config.toml
train_examples = 39062
noise_aug = 0.002
input = "mfcc"
norm = "rmsnorm"
subsampling = 2
layers = 6
optimizer = "adamw"
eps = 1e-08
epochs = 149.4
Rows from block 2 of a small sound classifier, named by matrix and row number. Rows with one number belong to one neuron. Each number is 128 + 32 x the weight over its row's rms, rounded and kept within 0 to 255. All counts start at 0.
After each neuron's rows are labels from the 100 clips, of 14848, where the neuron reaches its highest value: "peak on" is the class under the peak. Only what is clearly more common there than usual is listed. The data: synthesized solo parts of chorales (CocoChorales).
# fc1: first MLP up (model.blocks.2.ff1.fc1.weight, 640x160), inputs 108-159
# fc2: first MLP down (model.blocks.2.ff1.fc2.weight, 160x640, transposed), outputs 108-159

fc1.458 [188 126 100 177  92  89 127 117 125 109 133  99 143 154  80 170 112  84 105 167  42 168 102 235 155 110 100 133 106 109 153 101 140 148  97 110 130 160  80 122 148 103  95 139 155 110 111 135 178 137 167 155]
fc2.458 [180 121 149 110 141 121 129 142 136 158 153 123 145 130 145 123 117 126 172 187 124 122 107 159 149 115 154  98  81 134 177 145 173 139 151 121 129 121 124 141 136  91  42 148 168 175 125 111 166 199 134 149]
peak on: B4

fc1.357 [113  95  82  94 135 146 141 108 115 111  91 117  93 110 142 120  81  76 155 148  78 133 165 171 148 120 172 125 126  44 142 101 165 131 156 137 200 157  54 126 139 165 158 105 112 168 106 145  44 113  93  97]
fc2.357 [ 88 135 193 107 160 163  99 162 119 106 142 130  82 101  77 167 140 122 121 123 103 165 101 187 178  83  92 112 109  98 179 119 148  83 133  95 173 118  98 109  83  90 175 125 167 149 198  69  87 122 114 108]
peak on: B4

fc1.298 [166 138 166 113 130  92  94 139  97 125 121 135 157 177 137 144 174 185 163 142 108 145 124 141 143 133 109 112 123  90 148  96 110 149  96  53 156 162 124 149  93  64 182 154 107 104 115 130  89 136 113 127]
fc2.298 [180 133 152 117 153  98  89 108 140 160  76 117 185 135 114 141 187 208 126 196 129 160 101 144 141 129 151 147  98 148 139  55  94 125 135  51 158 120 139 129 154  97 155 172 120 132 133 181  86 141  89 156]
peak on: C4

fc1.332 [152 184 143 144 131 118 167 113 100 104 139 194  99 114 150 162  84 155 152 124 148 156 127 114 123 118 175 156 143 146 116 148 125  83  91 180 104  93 202 114 127 148  56 105 111 135 170 125 105 129 108 126]
fc2.332 [124 162 181 165 116 122 144 144  93 141 143 189  76 138 117 150 138 200 140 154 159 138 111 165 117 127 171 145  98 104 152 187 116 143  89 173 141 123 209 159 153 102  68 153 169 146 201 105 150 147 120 129]
peak on: B4

fc1.167 [106 138 122 171 119 149 143 107  76  68 121 167  71  82 183  76 111 161  95 106 103 129 137 109 111 117 192  83 119 106 139 139 161 112 126 176 127 164 162 119 133 140 102 124 105 164 105 109  61  43  54 166]
fc2.167 [130 126 144 204 163 104 192 125 111 123 148 150  66  67 152 101 135 182 138 128 203 114  97 112 134 147 165 124 134 117 137 140  80 146 110 177  75 122 170 102  91 146  87 146 141 136 157 101 105  97  76 162]
peak on: silence

fc1.352 [126 100  88  74  97 163 135  74 157 165 128 108 138  82  87 122 164  96 138 164 102 141 149 129 173 147 160 118 150  74 163  67 107 162 151  99 153 159  55  90 143  83 161  81 150 177 113  82  92 113 183 166]
fc2.352 [135 130 145 138 166 180 137 109 146 111 149  73 100 143  44 141 135 148 156 125 101 149 178 155 186 209  95 119 130 130 104 108  74 180 144 139 196 127 105 160 108 108 162 101 143 166 177 111  80 118 156 196]
peak on: A3

fc1.116 [155 114 146  92 150 173  80 133 141 111  61  83 173 143 153  80 120 165 112 139 137 182 132 120 156 135 136 140 123 141  55  99  77  98 147  85 122 125  86  96 155 113 145 106 137 133 115 152 133  95 135 127]
fc2.116 [118 100 131 129 147 102 129 132 110 144  57 101  92 108 136 106 151 132 122 180 162 179 108 167 133  81 154 183 160 151 116 116 125 166 129  58 103 103 123 105 182  97 169 125  91 113 118 112 110  99  91 126]
peak on: D5

fc1.468 [134 166 133 169 122 141 129  76 135 152 142 119 166  94 121 102 132 155 185 138 135 141 145 155  89 169 159 106  80 163  79 158 162  83 146 144 124 170 115 140 130 115 148 116  97 189 181 207 194 164 162 108]
fc2.468 [163 120 174 162 124  85  79  94 122 136 131 135 151 112 137 136 135 145 186 110 123 100  76 125 191 161 137 133 124 159  84 191 141 141 205 104 136 168 125 149 119 169 130 147 137 139 157 156 153 155 134 143]
peak on: F#4

fc1.173 [ 68 196  97  88 140 186  69 120 119 127  76  80  93 107 145 108 120 117  93 130 130 162 143 172 127 104 137  60 167 133 149 157 150 120 109 179 173 140 146  90 147 112 135 131 132 114 126 152 104  44 150 162]
fc2.173 [ 63 187 137 120 148 117  79 100 151 150  84 126 147 146 181  95  89 144  70 141  73 138 144 145 162  73 150 183 143 112 153 155  94 197  91 153 174 112 128 112 181 121 149  64 163 101 161 122 100 113 108 173]
peak on: F#4

fc1.27 [129 158  92 144  88 114 142 144 111  86 131 122  67 109 114 123 126 110 128 114 111 109 159 147 190 123 154 144 105 107 141 120 131 131  86 200 157 148  57 140  96  86 167 147 146 175 153 163 149 127 183 149]
fc2.27 [ 79 133  72  89  62 119 105 181 150  75 108 103 117 103 120 147 173  98 134  95 112 138  54 140 117 137  88 128  93 197  88 134 108 114  79 106 119 129 112 131 131  81 171 172 126 119 143 135 131 124 163 165]
peak on: A3; D4

fc1.172 [150 148 190  96 122  91 137  70 144 110 127  97  80 193 155  87 174 183 142 126 108 136 143 135 173  98  74  85 101 144 127 172 118 142 100 113 160 182  92  77 124 121 139 153 141 142 149 207 118  88 126 132]
fc2.172 [145 133 114 146 169  81 168 150 123 118 150 123 114 111 108 122 171 127 208 148 161 110 167 110 183 146 136 135 149 187 153 188 143 104 198  97 103 163 172 163 188 152 144 113 147 167 102 181 109 131 164 136]
peak on: A#4; B4

fc1.109 [ 86 131 161  96 115 100 136 191 149 124  88  79 138 123 120 130  87 112  98  86  98 132 148 196 204 136 140 129  77  59 101 146 134 135  77 146 174 187  82 125  95 132 152 145 181 122 121 111 126 136 135 144]
fc2.109 [104 104 102 160 188 118 145 182 180  90 139 165  91 132 172 127  99  75  90 158 123 157  85 162 197 121 101 159 114  96 136 141  96 132 153 135 140 149 136 172 162  84 180 102 131 171 122 151 145  98 138 130]
peak on: D4

fc1.438 [130 106 132 112 135 183 134 110  83 166 125 141 133 141 114 172  92 156 163 155 105 144 160 118 137 161 106 107 162 141 139 133 136 114 105 154 114 133 153  87 119  81 157 109  80 118  96 133  17  91 181 197]
fc2.438 [130 147 195  76 115 193 117 109 115 138 154  94 155 117  97 148 164 177 162 113 163 135 153 131 173 204 154 107 183 145 143 127 159 100 118 129 148 127 177  79 100 130 122 130  84  70 109 134  61 157 154 192]
peak on: D4; C#4

fc1.40 [136 154  75  86 148 173 152 112  91 105  88  72 114 133 103 164 125 146 116 175 116 144 160 118 178  82 108 152 136 126 168  99 171 150 138 116 141 114 115 134 130 174 176 159 164 109  78  79 147 116  68 107]
fc2.40 [136 128 140 120 157 135 168 165  82  94  66 133 123 156 169 182 125 148 154 160 107 163 157  94  91  94 179 143 129 163 167 113 189 110 138 147 137 123 166  87 134 140 140 169 136  98  87 108 137 128  83  68]
peak on: A#4

fc1.206 [155 161  87 215 162 130 106 121 121 130  97  86 140  90 123 118 105 119 118  91  67 132 136 146 172 110 151 106 155 123 110 118 132 118 166 121 110 158  65 128  89 142 104 151 146 148 104 108 121 135 188 128]
fc2.206 [ 99 109 156 128 160  75 132  89 152 161 100  79 127  93 169 103 159  70 117 131 136 120 101 167 113 125 123  95  59  80 111 108 119 160 118 102 141  89 124  93  56 182  99 153 138 116 154 158 167 111 118 134]
peak on: G#4

fc1.163 [148 183  66 157 119 182 128  84 130 130  84 123 101 104 165 112 161 143  84 130 101 133 172 177 150  75 150 123 123 102  73 151  91 135 183 164 161 155 107  90 152 134 165  87 176 112 125 122  78  40 103 121]
fc2.163 [113  88 136 117 125 167 118 160  99 162 122  97 179 127 133  97 146  60  76  94 119  59  91  92 170 166 142 159  85  95  74  94 118  87 112 150 151 154 166 154 104  86 156 126 153 130 127 114 102 113  90  97]
peak on: D5; B4

fc1.77 [ 88  90 114 117 156 162 119  66  92 102  72  60 116  61 109  79  91 126 131  90 113 127 188 164 112  87 181 114  73  70 163 112 148 140 129 115 150 156 103 160 136 128 140  68 129 174 118 153  76  76  57 100]
fc2.77 [145  87  89 164 129  99 107 176 150  99 141  97 169 103 115  95 140  99  88 105 106 142 135 116 104  63 128 127  80  59 100 129  86 163  81 139 150 114  66 139 103 162 134 134 124  98  85  86 105 147 142 128]
peak on: D#5

fc1.47 [100 161 174 166 147 172 151 162 107  89 148 161  87 105 172 150 127 147 100 151 120 123 138 135 113 107 170 129 135 101 152 159 116  82 103 200  70  99 139  97 121 147  96 108 136 141 110 128  81 133  70 177]
fc2.47 [109 174 150 144 162 136 200 146  94  96 158 186 109  99 156 170 112 160 164 149 170 163 139 126  38 151 153 105 129 107 158 183 105 141 103 198  92 130 201 147 128 168 104 112 131 112 153  77 126 134 114 108]
peak on: B4

fc1.613 [153 126  95 121 120 164 106  86 142 115 116  87 142 130 103 153  87 109 122  98 129 142 165 169 201 119 131 142 165 105 176  87 131 126 107 148 147 101  68  96 129 130 162 125 120 148 112  71  73 136 134 122]
fc2.613 [ 78 125 168 121 175 195 125 124 147 146 124 109  97 111 108 167 128 123 160  87  87 117 156 112 165 167 123  97 155 153 141  99 119 137 144 159 229  98 114 131 101 113 169 128 127 127 144 131 142 123  97 171]
peak on: A3

fc1.489 [135 101 115 126 113 165 127  73  92 131 150  83 148  78  99 141 108 127 127  50 131 145 144 146 115 171 154 115 138 145 148 125 126  85 168 169 152 125  91 147 111 119 116  94 181 148 111 167  67 134 182 168]
fc2.489 [106 137 133 115  65 172 125  75 110 134  78 118 154 165 145 177 152 127 172 119 134 154 172  72 116 118 133 136 224 139 133 137 163 102 156 136 150 124 112 102 106 122 160 133 140  77  80 116  98 140  82 122]
peak on: A3

fc1.127 [103 128  81 115 206 156 120 119  61 106  53 109 102 142 133  74 133 107 129 110 122 160 123 121 195  81 131 103 156  66 119 164 148 130 140 185 137 166 123 115 203  85 131 110 122 135 103 173 138  79 104 156]
fc2.127 [ 82 139 136 116 130 175 181 118 117 126 115 102  51 142 103 121  90 100 111 109 124 115 134 185 167  48 131 174 136 112  49 164 156  66 133 134 168 129 108  83 163 135 150 172 135 135  85  78 114 114 177 157]
peak on: A4

fc1.118 [120 129 179 107 120 116 187 144  71  64 170 146  96  83 162 164  85 166 141 154 153 141 168 110 100 108 182 135 203 101 185 160 139 123 119 180  74 128 153 136 116 191  87  71 127 132 124 136 124 109  91 129]
fc2.118 [123 131 130 179 169 159 185 114  91 106 155 169  98 119 174 168 143 171 135  94 182 151 163  98  79 125 156  96 168 142 154 181 166 121 105 176 103 127 200 142 134 148  95 147 174 158 168 117 134 141  75  91]
peak on: B4

fc1.283 [115 190 109 142  99 122  95 150 108 131  95  95  97  93 111 142  93  70  63 153 138 188 100 107  96  67 137  79 188 159 104 126 103 139 158 136 131 172 103 172 111 140  72 147 129 120 168 132 177 110 117 111]
fc2.283 [105 194 156  98 169  97 123 128 158 141 117 113 159 134 127 181  66 126 120  76 126 131  89 104  82 134 114  87 171 163 175 156  80 111 114 167  83 139 177 215 120 158  56 127  70 132 149 169 145 105  59 122]
peak on: G#4

fc1.347 [ 90 141 139 161 141 152  43  81 119 155  86 140  90 166  91 109  83 120  74 134  82 113  91 185 114  56 162 113 115 144 139 158 135 147 147 154 101 157 135  96 184 149 104 154 197  81 148 100 117 125 100 138]
fc2.347 [136  96 197  90 160 134  97  63 186 168 133  91  96 152 104 104 102 135 119 189 109  81 143 179 182  91 164 176 132  80 128 177 115 146 143 140 174 120 106 110 113 111  87 137 167 116 113 181  85  90  91 189]
peak on: A#4; A#3

fc1.445 [157 107  90 146 128 149 122 107  66 151 191 166  99  50 112 138  86 137 106  90 115 169 151 172 147 135 122 120 191  79  83 109 121 141 194 170 151 121 110 115 128  87 133  52 191 139 101  95  69 116 132 220]
fc2.445 [111 155 150 123  76 187 110  83  85 129 154 119 124 124  71 163 149 114 129 118 140  95 130 166  94 226 109  50 157 161  89  97  72 144 136 154 147  77 125 135 127 114 116 122 118 115 101 120 110 103 125 202]
peak on: D4

fc1.612 [168 128 150 176 159 111 169 106 128 122 108 142 132 155  44  97  74  91 121 155  87 128 154 163 125 138 110 157  72 109 108 117 138  91 128 141 166 118 167 131 112  93  50 118 161 140 140 133 134 145 134 126]
fc2.612 [189 109 113 137 126  83 160 147 175 146 199 175  83 136  92 152 104 144 179 116 160 100  85 150 173 120 105 146  55 139 170 159  66 129 110 152 135 132 161 186 135 110 106 178 162 130 173 115 187 194 139 109]
peak on: silence

fc1.478 [154 117 123 144 124 112 107 163 117 153 142  57 109 121 103 135 146  81 126  88 117 118 157 136 145 117 132  97 108 112 151  83 124 166 106 137 141 174 107 152 109 120 106 133 159 153 155 115 141 156 161 132]
fc2.478 [150 131  91 102 187  64 117 142 143  71 108 141  95 149 174 149 182 178 140 118 111 169  85 151 160 175 143 112 117 167 120 128  87 145 115 105 132 107 155 154 169 126  99 191 134 137 139 173 131 174 147 154]
peak on: A3

fc1.549 [144 168  97  99  86 110 115 140 126  86 106  94 102 156 158 163 167  67  74  79 143 175 163 120 137  88 158  88 175 125 117 157 129 141 128 135 150 182 122 102 140 103 117 154 151 139  99 109 131 148 191 103]
fc2.549 [110 166  98 111 139 111  76 142 162 112 103 166  91 141 115 170 130 125 140 152  67 143  91 181 184 146 114 178 181 135  96 141  71 119  71  77 159 139 122 170 198  91 141 131 137 129 129 148 138 161  98 184]
peak on: C4

fc1.125 [136 114 113 162 116 160  54  36  89 139 100  94 142 103 114  91 126  93 117 160  98 117 107 180 145 166 160 134  90  91 103 156  99  42 162 147 111 189  90  87  85 111 121 111 152 110 146 153 165 116 106 222]
fc2.125 [143  73 120  79 128 144 104  84 130 160  56  86 155 111 152 116 133 125 152 143 156 131  74 191 178  73 107 164  97 131 131 140 125 177 191 121 112 151 164  92 117 140 169 167  85 136 134 169 113  97  88 112]
peak on: D5

fc1.548 [121 145 113 119  80  68  97 128 130 108 138 103 125 151  67 148 123  62 114  86 136 153 165 130 181 104 102 115 153 150 137 146 130 183 111 111 140 177  51 128  77  63 135 161 113 101  97 162 121 176 165 130]
fc2.548 [ 92 102 159  93  98 126 154 139 169 152  87 134 102 134 114 145 170 137 150 149  85 129 107 128 154 157 126 116 125 164 122 162 106 196  99  88 192 144 126 151 183  45  97 130  85 101 136 151 145 173 122 170]
peak on: A3

fc1.179 [112 155 143  72 139  84 152 123  92 117  94  89  66 126 168 178 117  90  84  95 125 104 115 166 161  81 138 136  77  87 127 114 171 134 125  82  91 116 111  49 135 140 162 180 149 110  77 121 128 101 128 102]
fc2.179 [117 103 184 171 149 104 144 170 110 132 122 131 129 132 174 102 121  98 106 180  78 109 114 121 176  67 128 121  84 105  85 179 172 154 153  93 139 153 134  65 157 110 145 172 158 115 120 130 119 160  73 137]
peak on: silence

fc1.532 [104 180 126 165 134 163 115 110  75 117 161 187  87 127 150 121 104 153 104 154 123 131 147 136 117 135 139 109 170 148 108 140 142  62 104 179  90 143 195 131 141 187  85 123 127 122 118  93 123  89 110 169]
fc2.532 [145 170 155 146 159 107 179 129  90  90 127 166  81 140 178 148 107 155 135 114 162 119 163 153  87 138 141 153 168 100 158 165 132 152  83 185  82 136 196 145 159 161  59 136 187 152 169  77 111 121 101 139]
peak on: B4; A#4

fc1.350 [ 89 172 107 124 138 120 157 142 116 101  94  83  68 162 123 192  83  59 150 114 128 121 180 148 151  92 126 119 165 128 106 152 115 135 115 195  94 124  66 106 152 103 124  92 189 130  66  98 163  93  98 115]
fc2.350 [137 135 134 190 123 194 206 118  87 157 112 122  47 138 121  59 122 156 126 131 101 112 130 125 197 113 107 138 183 132 172 113 173 126 188  96 172 142 109  77 182 115 154 160 165 134 100 132 130 106  98  97]
peak on: A4; A#4

fc1.92 [133 185  80 145 131  91 161 122  56 207 112 112 106 150 101 132  94 112 142  93 124 149 148 134 150 108 109  83 137  68 120  96 120 110 136 109 123 137  96 142 147  98 124  64 172 185 120 115 108  86 110 177]
fc2.92 [106 140 107 164 127 199 137  94  97 164 107  87 173 168  92 104  95 108 161 114  81  76 177 119 103 116 121  95 105 130 183 175 140 129  95 114 120 124 138  68 146 114 118  44 177  82 102  98 111 129  79 165]
peak on: A3; A#3

fc1.547 [114 174 108 129 141 113 151 121  95  82 151 151  49 102 164 132 108 194 141 121 164  93 122 121 144 115 137 122 141  94 149  95 113 115 145 210 159 126 146 158 129 135  85  83 155 132 172 141 104 123  60 201]
fc2.547 [151 174 133 149 156 169 173 174  86  68 119 156 101 119 131 166 171 128 145 109 155 168 143  81 131 131 102 135 175 122 157 182 106 104 101 133 131  85 204 165 113 102  93 103 137 120 162 103 139 122 124 125]
peak on: B4

fc1.70 [ 75 186  87 103 111 123 118 153 146 149 112 164  92 164 173 166 127 147  46 115 157 165 156 131 120  66 109  70 212 109 119 162  98 112  95 143 104 176 173 172 126 143  83 156  94 141 135 118 113 135 111  96]
fc2.70 [105 173 113 105 125 106 102 110 196 108  85  80 139 143 111 191 126 106 113 146 137 159 132  71 119  89 158 124 215 109 145 104 123 124  75 172  90 137 129 130 107 110 120 122  67 133 145 108  67  68  85 102]
peak on: G#4

fc1.464 [181 163 171 120 142 160 103 110 142 149  85 160 107  91  70 175 137 140  97 172  78 140 210  88 185 195 129 113 152 133 175 108  88 115 120 141 133 126 111 139 141 114 130  96  80 125 143 131  73 100 163 142]
fc2.464 [175 172 186 152 129 112 160 121 120 191 146 102 133 133  93 119 164 171  96 102 167 126 125 124 152 196 126  70 125 134 165 112 108  91 145 115 121  80 203 111  67 143 129 141 127 131 135 129 138  91 149 148]
peak on: silence

fc1.425 [162 138 153 128 132 167 126  84 131 129  72  77 131  96 116 133 168 118 124  90  83 124 177 160 105  87 101 115  91 103 101 141  82 137 177 151 114 132  81  82  76 138 112 105 130 137 113 192  76  73 110 104]
fc2.425 [152  72 168 171 102 181 125  97 174 113 140 152 152 121 155 149 134 127 155 121 105 108 158 133 142 178  90 129 112 158 121 131 109 108 134  88  99 110  47 133  95 132  76 120  95 100 104 135 193 113 157 155]
peak on: C#4

fc1.475 [161 143  94 114  55 151  71 103  97 101 117 115 102  87 114 153 144 129  79 111 107 123 181 138 198  94 178 149 116 152  49 171 153 124 154 125 111 121 150 111 105  94 154  84 190 157 121 122 109 117 116 158]
fc2.475 [175 151 127 158  78 191 142 131  98 145 135 106 131 207  82 116 128  77 128 163 113 156 111 145 135 179  75 153 110  93 128 115  90 132 129 164 135 130  86 105 145 146 106 104  87 152 119  79  88 110 181 138]
peak on: D#5; G5

fc1.113 [166 124  94  97  93 172 102 133  82 157 148  69  88 154  84  96 118  85  74 121  95 176 152 171 183 138 114 119 103  64  91 112 144  87 118 147 170 158  60  86 116 127 113  92 144 224 119  81  90 100 140 139]
fc2.113 [151 119 134 166 137 161 105 101 108 177  78 121 154 135 103 116  95 130  86 140 103 138 180 147 173 144 141 165 126 143 106 111  97 176 158  52 164 156  83 105 122  83 137  82  86 165 121  90 159 138  85  85]
peak on: D4

fc1.313 [168 129 137  89 112  80 152 130 114 162 134 130 102 118 159 108 158 145 154 140 112  98 167 116 171 125 158  66  58  61 146 146 141 142 148 115 123 197  92 127 157 132 150 156 181 167 107 159  87 112 125 162]
fc2.313 [178  98 155 133 145 129 132 169 101 147 146 146 130 112 156 119 108 122 145 150 138 101 148 167 156 102 104  96  89  67 137 119 152 147 185  95 166 158 108 134 178 130  98 119 184 117  87 126 139 188 124 149]
peak on: D3

fc1.117 [ 67 193 114  72 135 115 100  87  56 188  80 163 113  80 139  88 131 179 101 122 117 101 139 126 188 136 119 128 131 109  87  83 105 121 115 178 112 130 101  92 181 143 126 119 156 141 118 107 151  93 151 149]
fc2.117 [120 101 127 190  69  77 192 150  73 119 190 128 107 163 142 154 129 153 145 114 127 141 132 123 196 148 149  61 151 128 106 142 155 155 100 129  92 172 135  86 131 114  74 107 106  92  73 136 193 177 107 122]
peak on: silence

fc1.75 [112  77 104  86 115 124 112 111 160 139 122 146 132 100  82 110  75 130 111 186  61 126 156 125 255 101 162 146  59  81 163  81  97  71 145  98 192 132 123 100 137 149 153 136 159 149 155  88 120 143 108 116]
fc2.75 [139 111 136  86 156 133 116 119 178 120  95 108 115 117  87 144 134 168 104 161  87 138 140 200 167  84 141 161 112 125 165 131 117 141 165 124 180  93 133 152 179  79 175 154 127 190 147 154 117  95 102 106]
peak on: D5; D#5

fc1.188 [104 205 143  98 123 118  92  66  54 121 138 137  60 130 154 116 100 145 113  95 159 144 141 129 170 150 115 121 193 146 153 124 138 113 108 192 165 112 164  76 105  94 136  85 149 138 153 114  93 100 120 175]
fc2.188 [127 194 160  70 118 203 148 127  74 147 113 108  80 145 102 128 114 129  96 156 100 143 148 111 161 130 181  91 143 142 121 139 133 123 106 146 137 118 127 100 158  77 104 106 148 111 132 102 123 114 172 179]
peak on: C4

fc1.572 [151  98 131 175 171 136 131  80 124 116  48  87 115 112 130  99 108 170 130 141  83 176 128 197 138  80 152 100 108  93 115 119 123 103 142 130 165 117  87  98 160  95 131 101 155 159 121 140  86  79 134 135]
fc2.572 [127  96 110  88 170 163 127 154  98 143 131 100 151  65 136  54 131  66 155 154  89 116 143 104 145  78 175 125 116  91  63 173 189 106 125 103 160 150  98  70 142 156 125 151 154 133 134 102 137 127 138 122]
peak on: D5

fc1.344 [100  63 114 105  81 121  96 118 162 163 144 109 179 140 155  80  87 172 196  87 117  97  97  93 135 111 171 145 136 139  84 111 158 128  61 114 115 139  76 113 164 123 126 109 158 123 135 109  31 181  91  93]
fc2.344 [ 67 120 128 144  96 138  92 134 160 118 181 129 209 139 182 110 104 171 199 108 123  98 130  79 131 127 148 120 152  65 105 105 127 112 128 110 126 125 166 138 161 184 156 140 175 117 131 116  88 182 130 120]
peak on: silence

fc1.615 [155 153 156 144 152 115 126 113  79 129 142 121  79 150  81 159 157 120  75 120 147 173 170 121 125 139  83 105 117 120 105 119  81 109 159 121 162  94 135  93 150  58 156  65  82 108 126 121  67 100 163 196]
fc2.615 [139 151 126 125 102 157 131 144 164 133 122 133 125 175  78 133 184 126 123 122 108 150 124 144 127 152 136 119 124 188 127  95  92 128 152 137 182 126 170 103 172  62 185 143 108 110 190 159  84  95 181 171]
peak on: C#4

fc1.147 [186 124 124 143  62 140 102  94 106  86 141 100 140 132 116 134  86 162 104 144  87 112 121 180 180 165 194 136  67 138 101 136 134  98 165 131 126 174 139 145 113 101 130 117 161 166 106  82 136  91  92 141]
fc2.147 [147 139 174 104 118 143 128 102 139 142  98 173  70  98  90 100 145 145 102 177  94  97 149 152 150 136 173 124 123  77 117 162 108 148 191 123 127 149  80  91 132  92 141  93 164 153 127  93 120  97 125 146]
peak on: G#4; G4

fc1.190 [ 87 150  80 168  61  50 101 148 124 115 157 138  69 169 100 181 146 124  65  56 142 164 128 118 164 105  86 123 128 119 123 152  93 180 116 119 182 148 106 155 117  93 107 133  90 127 121 126  94 170 178  91]
fc2.190 [ 73 121 134 129  95 138 123 153 193 137 146 139  77 119 146 174 154 108 112 125 132 121  77 146 109 107 171 101 116 141 138 128  75 180  44  91 190 140 100 181 172  48 129 130 138  83 138 133 118 124 163 172]
peak on: C4

fc1.639 [ 75 132 171 158 116 183 149 112 122  89 127 101  97  80 159  99 160 184 119 172 158 142 164 119  90 131 140  69 184 109 117 100 163 107 177 156 102 118 119  78 117 144 114 105 166 177 150 149  97  60  93 171]
fc2.639 [108 140 115 155 138 179 175 124  80  84 150 125 101 139 212  95 158 188 143  81 153 145 116  93 124 171  89 111 206 103 123 152 116 137 133 186 106 147 163 148 154 129 128 149  92 143 130 128 137  95 149 178]
peak on: silence

fc1.142 [151 148 105 164 124 166 112 120 115 173  60  86 109  81 114 102  66 140  80  90 103 150 120 116 118 134 143 138  96  81 152  87  70  41 124 180 147 199  87 127 102 154 114 155 177 150 132 179  74 104 110 176]
fc2.142 [ 99 135 159 114 152 141 118 113 107  97  99 126 155 135 166 102 144 132 108 145  65 173 147 110  83  58 122 109  82  71 101 100  98 161  82 107 154 110 141  76 141 132 135 113 130  80 140 107 157  97 110 106]
peak on: C4

fc1.396 [ 90 112 131  86 131 124  78 101 127 135 102  90 105  72 121 128  81 104 106 130 107 118 122 153 141  83 131 129 159 150 115  98 113 129 144 115 135 120  90 128 146 107  95  82 165 179  95 114  61  81 101 113]
fc2.396 [131 182 132 121 101 179 158 126 160 135 122 140  83 174 111 149 113 126 127  94 100 153 157 141 173 150  82 107 194 140 135 141  89 155  75 148 146 155 134 133 147  86  75 108 160 169 121 126  82 125 155 143]
peak on: D#5

fc1.609 [157 137 128 179 173 139 128 102  85 144 146 124 114  85 114 166 152 137  78  77 135 191 193 163 170 121 178 149 150  79 102  93 112  98 156 169 157 151 142  74 165  69 161  39 156 132 157 141  67 106 147 176]
fc2.609 [ 68 147 144  99 139 159  98  91  84 128  77 144  88 152  66 113 147 162 118  83 141 146 179 151 119 149 151 126 144 109  90  87  92 172 156 113 168 102 148 126 153 116 134  92 129 157 154  89  82 117 163 183]
peak on: D4

fc1.114 [ 77 172 150 109 108 116 152 137  99 114 115 123 131 120 163  53 139 123 154 123 152 119 147 116 116 103 154 106 104  91  80 159 152  72 124 119 107 156 121  52 119 179  72 125 122 161 127 181  96  98 124 157]
fc2.114 [131 138 121 156 113  87 125 127  89 116 181 115 158 100 203 134 120 167 193  96 157 120 157 128 141 144 100  96 122 117 113 192 166  79  83 147 140 190 199 101 134 160 116 131 140 156 115 144 106 140 118 168]
peak on: A#4